config.toml
model = "image denoising model"
dataset = "crops of objects in photos (Visual Genome)"
train_examples = 61751
image_size = 32
grayscale = true
crop_scale_min = 0.5
horizontal_flip = true
task = "denoising"
loss = "charbonnier"
noise_std = 0.4
arch = "unet"
norm = "batchnorm"
activation = "silu"
widths = [48, 96, 144]
blocks_per_level = 1
block = "basic"
dropout = 0.05
attention = false
upsampling = "transposed_conv"
init = "trunc_normal_002"
residual_init = "zero_last"
optimizer = "muon"
muon_scale = "original"
lr = 0.0089
momentum = 0.95
nesterov = true
orthogonalizer = "newton_schulz_5"
adamw_lr_other_params = 0.0023
grad_clip = 5.0
steps = 20100
batch_size = 128
epochs = 41.7
lr_schedule = "cosine"
final_lr_fraction = 0.1
warmup_steps = 400
weight_decay = 0.02
adamw_weight_decay_other_params = 0.01
Rows from block 3, named by matrix and row number. Rows with one number belong to one channel. Each number is 500 + 50 x the weight over the matrix's rms, rounded and kept within 0 to 999. All counts start at 0. Numbers have three digits each.
# convs0: first 3x3 conv (model.mid.1.convs.0.weight, 144x144x3x3), inputs 75-89, a 3x3 kernel for each
# convs1: second 3x3 conv (model.mid.1.convs.1.weight, 144x144x3x3, transposed), outputs 75-89, a 3x3 kernel for each
convs0.22:542501497510482392538515495527488507534564478474494472547563531533503540493529537492477456378437463534488532478537551515602574575566631456449462452469495457510492467461492473420451507446544454534610590451354477516555536484494512567516475491478489510485461406403455461510534424446570503489543531480455416472481472513454491448494508515462478504501531537489508492448469554516484514489479475431445524435409468
convs1.22:574562550418421390528491505557481466514428531482431480587551482466540556521543507477490472498513592424408518574522537574444463555510521578533558521539625519549587528527495575597484442435498441559479587541493464466539492564496406495542509647515446554513331489491466497453453525548548494614465453443560489446487506564469489499522479545472466377481535536509435502509496505395389460469541530485442431502562568
convs0.23:542492546472498531432449575521441511566509483544479476513495577493466474492504458487523541440463519382422467468454481477502462532517502442440458467467483461462489566563567535455496475446544483435448469500483477497514464577533522546558549518482562547518491417489436455522532515486498502477509509509574527536510544525499503485506468490495444517413396488527505576378208449504428584428475427497543497478499485
convs1.23:494518538503484508472441528464450452450446442414497491541511581499533476451492473420503499531484526573430495507559496501492486500461470569537631513412481552539511500466540536597535480560559535488480504420504528414493530550485513459508497467489519458508458479533437536570473483531520444578572462526495536528512515507447462495515525477524464435442454548517493567508578582470593541537504592612572530498541493
convs0.24:519490567509396532515445522420425488503464416452479383479506528492543505460525445490490536502476492379405469488506477476567523545595572502559511465491476469528501587614565539569491481418446469458472492506551563546490513530517493536512475513526501532577491527576400443538528507488485499549484456471532557555500491408534467443570528472515494498451515535529515538413459559413548564527545483485499440435468453
convs1.24:485528533437519550462492566506533485533496522449438507512458492451498483503475471475555536550499456514490489488505472506590505528542513561482526548497523459546522509460506572449588554499463506459460470458522483516556556519439543523547453501471431491519491511545528523485505513522492473539511461555564545490563534460473477446409486479432527555510495512489530560441492513425487525540488583563542469480586518
convs0.25:547580549476498509484469491489492521470370399451439528452603451531448520433373474511497551483478506522492508517581509485530502477551499494481535428450447517537494501538536510500463528542494510572514491535533488464436449474532489471528503516548452524532431470523442476530474501444517541500476517472550437508542471522554500566468338440474421442504498458559511479492390443512502519470575505508482446592525516
convs1.25:565624525514484459485379442548518478579532532457444474565562535528461420473475495524504495560537515512416456463421448461499494506605577479449449474372479496487528531470407586533546414493470530527541484507481450551516429452516517549574444487549535539558450526553406505527541426466503469503502552576585575489491511417560512592514347505595464578499513493418485469494568546501486512492450505503439568493529563
convs0.26:472482444470530527486543619553540487505484444497574584490516469528541533574558535588544533500487520528484487492569509491577507447578429514531548505498547479471500476513461462512473472537457586534487550542483447495528489566509521513498554568514505473500492474518514511515520466516430432548398454577500488410494472487419454490580568587474510523494475510420500461502489474487510444628597581533475429514508520
convs1.26:544586576469521513553562537445474469489541477409466444468483514507461499465442505487517518554528482553505491486547541498492538501494498490455523494466539544526514525431537527474496521501533493545596405434461459439482493475521484541572465526557507528445500533477457483447468510563449508573455494524460476451460487542498527498472449498477491558519465487460472476459454506452406454532528555475518414503519532
convs0.27:458456487528514579472430515504558554474514577553564583526567480476493477415435508440465468443477466513474528476538573531463587548459542547590559436449426536663583488430463561509492578532448522525470536540503482494487494460445501518545457497461506482429471464484410366446519573571472495500471460497476436464529454515488531526505544525486496498499436460453410419461381447567556599480519515439474500527550483
convs1.27:574519437495530504482497510388411493465506543507522527485509527466556509503563508461502486513488530572513541440472510451522548439506606458424544470413486558535514438528519500437474460553519498502472569499552554485510386462391495549503510513529471525577490455488474548505485448434523486485520447501525513611442527492474563427547477488504482565364419442443383446489501464481564505522553512423529527414512445
convs0.28:440440505515439539440484592509531531527432448470396446548446665390377554588468581521532504470440536461468534494497393545482476487528460494526478455430473468419359466525516520560515478509461517506492510473500522484528459424507464407386459476550398525514487502513448437493515529578544475508391439571547569563486550549518501544510491484509450475463467518476538528481576479434514433512510734493477679499515645
convs1.28:565453472548448499542526604490423449535510490477476511434419469481437493486539455454517575561527535478459541539504469528520471498496501558531414496531444596571512451551511532554550507558530478514445423482480493525575401444422566541401447446462516462604515515545414436561502504575451479490479492560494503600507503557515518492473397447512428518586582642466455561467506596465504546525514550442495532423547525
convs0.29:524507499533479437509487470493513504629510374479537405493527480532515449539488450520475429472496591507502539449478418448398454528456464506455511511504560513523450478497444508468427447437397499483545528579593500510543509477573475538607560520511537533497498501607442439527417542534401532525448539539534527496516460488502446444478566498486525492529499508566527611513431551468458598488493400486466364543510403
convs1.29:468455562484469624540453500520531545543489363529541536468549475423535475474516459481475470529457349504463517486462490432495635511493498508505453446485397587561418491527502472523562551504522519477539562566580518519563593494447507432566474487571475511504400530579485447470445521533469546531446552562500544522501526430474458433516488389482500533529457493461470421413478488427501463519444468544575585526537564
convs0.30:546517406591509547553453529485484375567439467549450351427460479516536499478440397541533510526570522494552488536499467556509531501496505484487510448507480483575469571599510517593488510635486447465515468444469520437489508442446493486524458512580452494546512451579468493537466462477521495478470466440570484547602520542569432498433449489462434463468463503565551478539482585676592706499480474545551517457436447
convs1.30:531435485557468545446482574533605446487574500564565499513523530507576511442533479516474500467419490535529548478470494577550493524539407520540401568587502446489451429566519478457451490451379516555504465502515459442433505412556448437524512433539494518508432525560478508498476501519464512512440486486569538513466475468459461461475518456489565523424494447505499519541414486552493455575516538539551480486531455
convs0.31:587522464553455482552510502481504464491450429502436397495514513457521500439513482524505492510461453488446482472544564507559550493560538464413475525517539499472481560428432566516479486531484394386438441499406480507491427452505443409467496407488437479507458511549515498542541506473507499428538565519542524549474447457505372406493482445524555488460483529538482524490428447484449508494565449533605476472471436
convs1.31:454407448432436517445455470549594518559538439562485476490477461528450460515450417493567507490605506509545548444541509455550589485462528593531467495475493502512494458481457509486520440505545493481471546521500554524505487541544534550529570499519418583500506587427495604559456447477490485502463414499608558508535534520443454493473543531471461512468536497479470495479450483477480448557479523614452506509412546
convs0.32:438503530508543479459456456510491582539555451561498445501495508514539481550520544423478513576583546495531525516470505485655542542541458492509488396643589498493504519533531482570480504462441532544445448380526412452507482579572353573528535451501476464515565592546500459462529479549602538630518485585504421470380475473454500517443451494506494470519491466509499467562477464559526505519513582506532541549552577
convs1.32:527509369466440392445530593537556519459459547442578504482513470473472513428446461399440493516391429409463518538512536535534500422506559478501470405441513591550528496475580477547516473476445584613522473469568465507562458465533350467524471453485545471498460441498493515457491442577509364570428527559526524443476468586487513502554437447493484581510523442549448454466491440529440516483450490392406549469471567
convs0.33:486536559478477548454456577517436485516530516492569531542506477568472518510491495489455489532521511533554554422486458450503536482422470498508532503426430587588545438510485428587424473586485473468483501504561547482429458494526438468502464530534483539551455523571409471540473475505478537504471460468493456467527488444374429436472498561535515529518544450501526505488527580516478478386507535451504529472523472
convs1.33:480405474467460532496422507470475495558450492503536486499463511459506442470452413550529535503542532504455610494536545472513496447457480507500540453527521497445575479528449489512513477522494483508465413469545474506461535464484504506478516581528494434440449523510454520502523484482534513482470481515465574488478476432445559497459523564467429528508480571489461398422497388444462395502398486482513477486593549
convs0.34:470506475517549464485514453530504497519497381527515450522525472502551586504530497586543475589481470442435465551503566487444529523487468457411379507423443514511522431404503505521495514456453489474544460495495504488530495448554541540500547531549473457505483482534532511579497473437484517449535552496442436500494480476470544518463526513502490475457406391620499466497292482512386481455514476486508488513482492
convs1.34:420546456474593471547545546516442487499493552530602592495554571471442536499531551457500500464458516531515535531602500547468484516430416523557601508517543508584532496480530488503532454515540490510486442433466408496549567477440519474447472448449522483514507522503492490511487412515460517540529528478444472537541524516542551509551546520472439411511482518408461539472498524524511485486557541470536471471412518
convs0.35:462470424588482388605524520501522504502456471539524513526521495522509506498475488481504509485515536489575552502462496574465388548451435525590548418562610435415442486404428522469489530468455554542510564544492536513514546518462615510454591550540494476481453553592443485531555523583614528550530539556498530523435532577494541542534448540566501534539392459465478538424432496461506471474425500528545578518444496
convs1.35:522429466556530406509579479447476555534429480497477515454457538414394508449473500465421454480468495593495494561449525526528489510477483615555503454501535468530478517489478471483504502520485501497483456512399539528477487480520536526434476546470552542467497481527542514482496475438602443335468424420465430427477499515628535540485531500387537443467497520450477509503526516511521508558482508451451543481485562
convs0.36:575518481586524508599515442463511512472500458452498492455474375553516450491478443486505547427523539448524519457460465504451430535493495476502513424502433486539497532427431499458490488549502519512563508499535525485494506547448541529484471492559463498472406446493407450463540464452456463437531570401440449480465487473490518532468501598479512525522616548458491513500561551466532485516484504457421404454435488
convs1.36:542554494528524571500542580431429430521475478501442438545544548478568506484542494463465491464471514503501512565531488527486459562547509523462479552456463519438426405438462483477494580535537473554517505536484491522540428432402430519368446462388575537584548574581535560567523507491508558521538534490559505488484458429511553501524494474506505498520572505483503610520520548542528538525485511528521513555540494
convs0.37:489435491592488451515467512498431486517365501523537512479511579530505478517501476478417365624520537475465485578575506564591449520512558486424450511562515494514506524474497434520428489428443520563465503544412554523503484457540510535499512533532450521435590616389431454511529571475528511450411454509468462453476414460484486503610458481576495424501576518470460490484555484540526482467475466506560486433496539
convs1.37:531516437492515472535614484509481513509536514493540544467419524503397478606531614455511516507510438573482471396492522491538464489527486486471525482509625481419516489473442529504545581493550542527487560519520511448502435484434552639509430569460507456506515382427571416491461461519428351514579506476516480550507482485371466523479463465491440463497516559518424520523450475535593640575575586480443439406631549
convs0.38:524497413619429325533480446537521541427486520422443487461478423486497403473491453379482556426575579440484547461447499380410512344368477454531523474562503494474418499560490488490472561520544450473503504445395513521518623475442555450502508586511505512577500498528517531483595496472592554582479474505404543549478628500499541511538475523513463530535500599449479484537510496492511434539479501569522457464491491
convs1.38:538514568558442508578535558474544480466476523429534535526470494484528537456531514452490447533427470517487489507554607473472556459482517525507492531539480600551523502506533420413557505502576483412471510495517514466469564500477504446495593482546639476382543535387490502483489522531432565612456565507484543496493589447527541425523544520519542472424474449542520453514552539529568567524520511440442495480579547
convs0.39:478494508436450467506478508419540544488494495592472442511571525438546513534468451509456467453473524486447469508480450342441391437460446479468574551492491437472439498459414517470432456452422463482494459428452482523518502463507476460499450511493514531500498542519503508501533508547590548529474479511458408428435434471496513534487518527491456477566505488553515572549524536487514480495457438477495441460403379
convs1.39:480455447507431469425413497503488474461408474511504514499510483539521478501521567562505444454433418502511496517493570462490565513542595421435523593530492519586438533539609537533601568538507486480525485521543524477469497466558476573619523454537565489528544445517441456430537501485561519655482568603445504444565616519555523468490438476456517513434508526569479486555570570535541534495376439513494601529532646
convs0.40:528527502513472536522487535513528488487574590540524508568487530533469527527523549495476416528421367526420343474475515407351579391418554532517537516501484511445501437459389436481433422421457518503530507504524512533512479592555535596531557522420511557469521498415503484451542533525526507483505499474508540416506533509537477531524449465567410536586452535499535547528488525558480489544450501588471471543474461
convs1.40:458427574509471557475461490513489396527522526420502557483573507487531422469504490478512479518488475546475503509579547431614528480555473439521518485505530524514573524569482451525501449528490461496558433468528509588507573439525490493518473521544514587458460589432503460425481543461465538481444482538508477508455557581479553517444435498512476495520517578473490478517488531496513537556477476555437511511430504
convs0.41:540461548518479471454538487472455492484479493481493492505483493452465462498583541549530490507498517530515522492547448500501473514529595387454487454482496500427441547546489513513505505519517492536543468507483508499571464518522553557508537497451504536510429450409424487468480456482422476466343513517550522611555606493458442456437459413468459492441424473531514517496396439557520533416455369492506472448516553
convs1.41:525488555575490511480574472531475459485507480501597498577478523495480508498516523483562562481460536474438459472472496439450519450589515483501519588528529471454524505574505524488484575508540506555502470536495461463480506505522496547521483506471547569555608538558516423458478550500536490565502554496497507482445472500466419537468464411449595552514586606561479435525432506506504484457431470563476464459533514
convs0.42:438600421488513471496366560459528445515531462475476472440514487476528499493622593485505466462515430450539459454462417461475399476424381552459472445542429364509367525476586556438563551336531463455480537495503422502537496488524514483493500612538542459489521488463527576462535507470522490451480447437493528511491522550467525554606567508538484470574389522470516476523490466496441433562530470501496442509482586
convs1.42:415598432462582518557489605371519472457545449453409445494490558447462523490435535565474508512517418497507476555577540545566580515450507527383394517492508481466436499509462504513486502576457516559560515492529517533496479350457522445516518593543528597574589568606688632571478505494492545571457505555526601476450497425408479413446541526486479484541565524508684644475549569470667550545461500509490418410467451
convs0.43:495522430540473408575556469519494468554482436529441436487520559517490482510481479447467489495459488503557510544540538411439436465461443460469470514519566524437436500462377538505375523556418436454589479532571607530533530512470517536482509577511495484466447438357459511486581512452534506443507512479475499554478386491483458537468463429533497462564512517423391355481479435406486426397523517430486543424463539
convs1.43:516456496545502533498510487506608466568513511433486517502468449468473429517457441495472525542537530557540545415443536399518505459443421607548572579536582568567548423517497528478524493409418485435430464366449577559548506431456522496506483443451509500504461500568493442516511497507512537502565557444558550508521568583554479526467520465488484530557534549328400423380392432488449419525438456608557472499509476
convs0.44:520503510488561638532479466519509504495506557534493522594531495529534480543550476474548586566552556485455498486383533521455522478471533510503520495538515491474518542534421520535433548478459494476455483434560504516459513505498404452542412539463472471488472490526470438470395466475477517586427480482525487472576534451536475431429455508500522554454471446493499534576492553454497614467477600437414617518507542
convs1.44:488489599403407594534520508514433501453453431492528501487511546424518590455483554467577475475461459459461423419473453490478425504539468485476562440560493523498477531486481512483480537561528511532463502501461485502481491484573475501591517563505505510580449484420499453590521477565452520561428487537427447534606479479610474454497492383548461487541496533493581616432549536426504490520439542436573632518485494