A small image denoising model, trained from scratch.
Model: 32-pixel images, arch unet, norm batchnorm, activation silu, widths [48, 96, 144].
Training: muon at rate 0.0089, 20100 steps, batches of 128.
Data: trained on crops of objects in photos (Visual Genome), 41.7 epochs.
Rows from block 2, named by matrix and row number. Rows with one number belong to one channel. Each number is 500 + 50 x the weight over its row's rms, rounded and kept within 0 to 999. All counts start at 0. Numbers have three digits each. After the name is the row's rms in percent of the matrix's.
# convs0: first 3x3 conv (model.mid.0.convs.0.weight, 144x144x3x3), inputs 48-63, a 3x3 kernel for each
# convs1: second 3x3 conv (model.mid.0.convs.1.weight, 144x144x3x3, transposed), outputs 48-63, a 3x3 kernel for each
convs0.13 102:422492382441503477485530469456505512478471492487474547489495506466504548500472510502465473536498442539445476501484530475453476560441455556536539516589566492529523529513499530447537517443546548437520485516525446561522508558489452575485534585522510586521493535542524496471432553513343569515384546503486463435541479427534487418547541449556514473517508479446438514481480522510456483457462489442398455480466413513447535457395481494451501
convs1.13 097:462392481525474459606517453498539546526508556471504551503553593508554537475485515456516463380483536418490575596566491511435484429359422547423517524399466520368484488548373476468475544402483393448441585497523616531600537488612543535562569458554524419542475387504445416527411432457490434459560383459571520516535528531548593567567550533587490471558472538534495554523489526538602596532489524545550538483540578367448459392450474446446430
convs0.14 106:539488523524482517549423494421403417568430368430489509464514455576547413638461421494469488486482537493491522485487464469476408535542528511476459420478535494532530459464470505463508454531550455544459549418561494394479519518519542538571544512504493415473503477488524517493539506467532426505578530506487538509521587599510513584479482449458472485492485488415492462428465471453479405453490487475496546539444609439479493434555630476459511
convs1.14 098:473472492446543547466476513468459556553477441537511512501475444508464430502484450441461441534502496473482529492497498481497451519571492497509466426440581581551566507587632586477501478439538579529574543506520410431497443500476438470499517484477451504586497549575549530478430476381424505388490514443477539602474535638548503553525458550440463515499495517460515484473550502445426457465597506534524546493516566466496461509491505470523473
convs0.15 101:566531577515497495527547484451514454537547555487524474538526505399420426459484544499558554478524534452476459510488554494515478490535470511487505496539549509473493403501523449480497481474479412450486444516501463524478386453490408440467481454442556537539498501481512492522469460468511530486503430439471529544375436564413490570519464429506476506484451453515512459463508467463537499446479421505484484441513497507500415460522474416511481
convs1.15 107:578571593545500512446438445446466488501497509458474509505511558521529559554461496429494559414485541426485507463480492528454479521471406501493480550542463558536404540563575495517544478502562467521552493543608479477443526545535526509468488499500589513430502514488422450477487512476448459484481501489455565594439584643448515449500571509441455397455483484443479438490534500557561514473468481448518445450483498424471494399494514406505547
convs0.16 099:509532480492465469400419494467519492279431694344489640491548632476443522485470544439551503469519583477468508561540487504486489449494527474476524459455524474503532466499518465445490500447491512428488467433437471433404484503519627511442628541438600539445498519541507468530519489517540493534508511509493527501478478505498477408497529579444485537440503551514412486515491518565530564491506435464463457508482506524497384567474457505499496
convs1.16 098:541503481512534475492531473400504523374489529532558480399429384392547418308509443491527489577477476578438464459469451492517464533524504470486465403441487391437420491478477597502432568510503492583544516549471653576520490498416533494428499481449494470482411475462482491472524509510513521565505503515476443453510517441485501507480548576407495555387507490505437369541502390585545463503523494523546464528583470534482504542495554579490495
convs0.17 103:448398394515528409508487441500453402437426413455600544474498539526514524611498517485415481558434410491492461464460489512547468534652503533490492417475465420442466477510577503363530494397429573444504505504468419570465479488557500433504463522465516570559455422514494429450475504513431516489474504521477452475493432409500501471532519540533551528518499551554426485533561553463595550548539468453449480519461505495526492515503475468522404
convs1.17 099:569537514511567526488597563456504479533515493602496493588443363504421360509542484515581537464511395489545536579486566519543449500593590567527480466493551482402516473520510538521511493479538432490502530496501491458456528510447488467427484472511525505500507501535505515596573462507541493542562478466467511561552523573550465532469489512501557486546558567517469523501426470490406476590445400521483447481553530580443525443459508435469471
convs0.18 100:476491496479457498483473498514472470626482459554478461498530541488512590444457546543510596505538566482512581490509509495535485541561474521528481566600430581527510417527509431471462454466577527541551496506517497518407604577569555476518637560467489475403566491400537528453517494496527538501590474536479523530538506543485471481521533568551598632514534611491542524432517523493545573517515515541599532539572552485528536486459554502557494
convs1.18 101:498496464512529515512445456535499509529464447475465508464414356457415428516513486537477471490500503510456451558472509538445522458490497492530506489530511465457445493540450494489508484484539631502425505477387402470383508549469503557535483544525495525449453490435469574491462450418446462414436401491488453474511480491488468461479492420495484407417496437550549586479534532482586552481443419554526468478403393418475491442503532489485528
convs0.19 097:439486517487468537586520550533582559519583512589547513498414436474441421478483488487427454507486485438526512513437494473439525443403524506420486465437500503449506557504434435495455451543523550503561588542592584446488502458550514477488571524522519538540489503519535512550464500508489559485493559474534477482556483522467412471491486465471462480560483493473428510522522500494471508468442489507425459500484462459528502509518454409499504
convs1.19 099:450412389486507450564581493598571465517574546585556524538479440515431440513432426502499523507524535480577527513541467492553499510575530504467455416453549551501536536470544499492565532471540347470456427537490440463445536490528548558575602599520462466465493458446521490515530498437487521477467467395544561514525543437590574483415346420541501483487502469425417424467467489471458486503446419487496329431476359493541456466485435456517376
convs0.20 106:470465445469575539387478562416452505488520527429544453559546472522477469555480465519540483532579536516588460510502468418541562486554501508548380488532498546489567496682511450585546513516540462633484460516531449417539587621440412545517427500573602525476464544441447527589481573493453473514497472451511461476508551568527459565505491449549545527514524515492459438468469517530482509493571515512474547450474531562461454568602498511481573
convs1.20 100:506422430550464568540494544505508550496539551465525517606553567481475441486488468441435490540505504532601515516547464447565505491540587431519527433504515499392422541517481455538480465414481447405462583556544467569644405530515426506508457459571514533590507485520586499492535458507480456551540476493490469512488418526518442543483466461471409418592563465565545522508516514498521498588612618601540655606589592503540472474453494481403520
convs0.21 101:607535473537467495431449486553442476530448479588521437517526502443479525398446493494552517450532462539553450566518520526462443554483405526512532490469509564485469538541517521463473466405486455579567479486487544550469521496506516430461480420498542484528528455475472427514555423549501426501483428435549460520514476502521534471479495510527483485583457476469523480438464479494485441491506483469468540524561545491501446524498531506531534
convs1.21 093:526447507508423481532406465536483524574534496521482448481542514500475501480482497393410462454438484465442420507519497444471466459457408495530569489533542478498520561459461547479486535498542600553508602510538576530658544622608528538536528523459534521525458542513493536480490571456485538436486431447453566580465562548451566515511456382491470436418459428496561591490588496493532559548533506597509435584478505389473483484495403461440408
convs0.22 095:503471518489354500491293477512436488439424460455408474466484434513395460498447526480494486505593526502560495554490518554488512515568482513477512499531518537472469457334411510425446517465522473486486490434483477363480442461466413407508427392505486424465463374496435350452528497495523506557495532530503511510541537548544557471527471473522420501503449537484500501483495526496537495520510561480500484497504494473409470508472408501490486
convs1.22 109:505635542484586544504490481500539498489521466538501478444475511507460562452535630472453466498541517553509467460498520407543487478687557459525483493555472406474474462506503484515484528548494513508555512426483614506491552525495531534520430483521462449541421564517531654541469471497483541496461541530525491417572494405513475436443538482512555501503489459505510416539564554598549578465446536498478513475523499474485516544525514569476523
convs0.23 099:540497541484495482526521433398438356345471532383548477493468521411509454516494430506451521473565556475499499439432448462565495481545484460505501504534532480508560517489494504461527542480529473452425548535454524626566471496576471504518486567519540590650490441542436518567511540542466556471583543506526537491567543480525477405459469435420430488456429486514527498513546504467512515512496562518528582486502456622513441559458490599545480
convs1.23 098:460448448474529460419524530399473494380491551477484503556539602604502420422465528544501538473442486479453466607539589486386543344363543527538527485481508515517513517527492507529497578528523403380436393480496521591624494512482454415478471473502571537633515523559480512469512423529462448520448582444482468522498481517482478500509566507490617542495482438565588588484502488441521528600542563548399510552512481444458513525555513530558499
convs0.24 107:547469598560560512500536592497548489550533525343435463545530540486466545523515499539524529457507459514487478519484494480514493463447484509463524462466517533475412495426528546426415466604520462449476496564441502516597565495431589477454478615567476483496593461473452578493501535479514471500556480465495516508501489360471538540474530532456452511450403489509564502460515511461479513483466551594422412513545567450502457472449440435521552
convs1.24 096:542469550484469410483488469460434470585493425468471474440395473450473505455413427501456492536544513530528531538439517559604519502460484511487458472517498463497465511441531478536456473474523648611577552541571538524516363432466471423379420443424566476519432458520472472459559458497538439466537500526454552578568372458506559475443534496470494551455511486495497483476477505508472440578539606530525610491476523505567551539521540490535600
convs0.25 098:504451455486484446493549458519551461513531443372501379543469467505440409440446479471432440401467464423505534547505496512449486498402390500426452497495456558513508523471509556544519438543502487481487490520522464511488539418527557451514529541511469489466462435488478572594535511535595590605654518644445460473353408483371461522536487500551496500524524562559477497520482449575543510466378512536509536416461499606508531545483463501513468
convs1.25 100:572553553523534559477517510439516604507554570494519522534517571447484471442527480411470552472526603497522555543541516511510475350405417454469518515419467605485529517525554499508501557507510446469482470478498457522538475501478495583540502489511460420489458459509462460439526528502536497506505567604414489574454548672433464617484548591459449399452517449529517542572542530567583516520509560489480508522544445506538479530566464466567466
convs0.26 098:545498456618502425549515436521537486518552599506548512583474533525486418575555510489461503471538536421536612513502499535440527517475541494532489506531482536590489507444524509456417519472451484483481542500533475497551539498467552465381480461460527506459581502435538463408483512519516589550540539508534447424526448471527460508449515471446540590502509520489542562482457500455459433454476557449463499465472454525552544487497395530507441
convs1.26 099:426436452459488467403495495492467539463474485536466460497533472543535556463509486441461550470453446436475517450548466455572433480490398586534579518488544482459478490495510506533494467515435475532463508557490499480497488523480472536448496507498435457463451476401517520487444452408352549560442458467506494570579534594524444548396439371397409361463503509512472513529484552511502555510480449573533433581582524542533423525563455547541481
convs0.27 095:509457471458522513528575524559459602579469636512465465467499478513526481447450445543522494501474456534454510534550510560517485435396418460445468510476496455442435479527528473471505482373431560550498514495512534428413531537516499527444510541499533521521517499468513497449535510535537481534552522524492469468440453488522482449494454515584452450465409486513490458473453433464389354536508503522535497540525462492501565496480475430489476
convs1.27 104:531523506525572603488566523525542499578566463478525509461411409465452416573573468583591481587576536596491491461582524484499515496437450526521537500494508609580659498585600523545542547555542548547499471464452354344328544518492503471478513442401384392475522546517499503477476463439507501503465474524517506493495519571482516521499547445474453407427432461510582545499571493453517424534533478491479439490515459493508494486522498436476456
convs0.28 097:553582501492472485467355378457544464491533436419494542519504514513559522497568559513514532448464527491483517506482482450466470462476475457431465436451460445394457489489509518501472558457424454453451490412456487367397519552557443441571481429569474519598477509569528467510565596609517496580567466570456463482520455458475459412462475478396492484455499517515497549495512519473488496531548556533503495520509520468510416472527369484446412
convs1.28 102:543560508465519525502507577381469536579492486451419462595556632506510506448522535529481520481445443448424481476597536479517497542525501394399501448491608444420529477444478476463451469478483536510470543505552641539611497543546521592565471531525532451532479452530479518572494596582501518514478506518427515545528523461517552505461460565537448546568513495503544608508551566535515554589588593513480513473450515455485589529521548580544612
convs0.29 098:515497521506441482514513579512499482481522546489477485499497484545463414552508491587608533531497452469404436571577531513492505460365340514494551455537548510492475559529524608440521601378545505505513511454507486533501460510533529453461443375444475407455506467414517437431538453546512484492564510531542559454503462440499485492494460536526537530510457441509460573521534544488492477562538523488469424494497493486531564463461441496501490
convs1.29 097:532670493512549451560570461487467449515492491524464468533592494469515444523569582461522450442479447419426426531520531519480540472452500481539503437516540486456572579391589588426505522434495540522516476432524449468562564564519510442454443437445488451453551496495553423454485582457478512443528533449484494494550542465499537463454412419418501440391500450506539564532522549474510460544645566550549457468581468515487517534553516422498443
convs0.30 099:498451473543376479546392461462401556552408513486402491450489490475447431524455488547517553455498493490489504569437502472513478497635488556497568493444528570475497663431555570405500534399460456491554449490561483584551420461470484428452501393410506444460465416450502456517505453511479432513526411512508524601504551533533559491530481529487474526467481493505464547509450529488422545510488571508471547484449552476505524464457486507526555
convs1.30 094:522596516556543453495526490523521444573482415472484510564501574523455566445492579402472457473544387455544439458417500456499508556680513472510487510560515521536452533507503478540501463576412520525461502578486492580483533506448549535505484557527477522465522621505538621544422416466411510546426527533466491468491450459491429397524482505450500516540552488501517572477525563519446559490501499586537500422449512506514479526524560502501550
convs0.31 103:454445525450499454487545395430483453465551511427491438475479544451419489396466536548517509549530453526528472452563480509544451551501409557542535574470508563532564428527471462529448436519445462534460479511451496543357466503490453493509476526495422503501486577538448551529444552415470521470515496536531596571589542531555573521489487478526524455478528497521534432510513460568510437458536455462531513477480476521522617521556607478576620
convs1.31 105:479433518526503459577619462527434477558477455478464445509445492460450519454420482623537449527506441459453424490535477481525484542481556505506402576479402549444407521505510505559507504487482567528513546533474545528488540480511543519501485493507488566429548480443594427511407444449447479548431532545581418500604358431547363467512538484490527508491552552496529543516521536563496506485518528433571551410539520469420400488439471536448484
convs0.32 099:497491503506434431475519520433528500502519572501483460596593517574546524512497562485543540443509520560449461436490512480588566490507488420372356453382368465426431397442490445449413424407472489509437532537478511541400568549552527546514520505495447427456425359463480420448379415440417533485483491472633527476554594581582555525492474491539482502520457488528433464557478549550478517555509534523642547550532566477453492480489524510478492
convs1.32 094:509489436504513483431450479512540466525525440456464467506510467476480497493541573575619517506566546548514495473454490499479561566562574558601518546607497528570522442534556505523556478611597573492512536433489501431479483505481499463455499456469506497504478488548498585599513556529522592516612554551505467381478475429584494366531505547523615487555528548436459421521530474510521430452554533480469473440436399516509528505468505465503470
convs0.33 101:463531559458523537567571537414454452387460499386383464566550507476597578475444558488490438485456452499502489484504520488467495502511470514495596541462601530496538488495558489528566522465526459527539501448565520515492508473511566533514583487504522512509541598640510579536552526473543500482524550507527553599565502538529487536461500517452470503477482444523512539596580597613551541480497527475476413471454529720672606616639565551559547
convs1.33 102:438479465497495479543481440502517516444493525441485483520556563412451469448417507529525522478466494596532478418443479479520530548485422427414438391472495382440463500481493442457511441478514425423403460472414479558457486526543484548536492569506504470454493480515386476565523494495543493480467476532483530495418558484466563483555569486576516488481504507574480573553489488589569556474459439500533484577440437553490462551504526519533549
convs0.34 095:522554501459443523513494488476532462344401394501487491485473461525518506549543533551443449497465486481461504423407528412437527522551484415405538481509668484493629449464483410430482481490479471480557497496475478568449428453456450543463546565511483510440472524481514521451523416477434503591434522494599440423627480401507567453517482539493420465531547520457460556453485584460508472449488472453515470524494463516490485469532465536611525
convs1.34 098:572548512493525555435371489557502444412480465519537467542563484492536493470524547488554493554615462534513448504474425500543588553519619405495438372456423428560520487500407560541542493513468609550551530487483447485443399409410470477467553522517460481487439454498494566572509513499557476450517435467554432527730478306598556426512470433515465537569554511453482400448490426494502412484550599484473505444421485551475482573495512477421448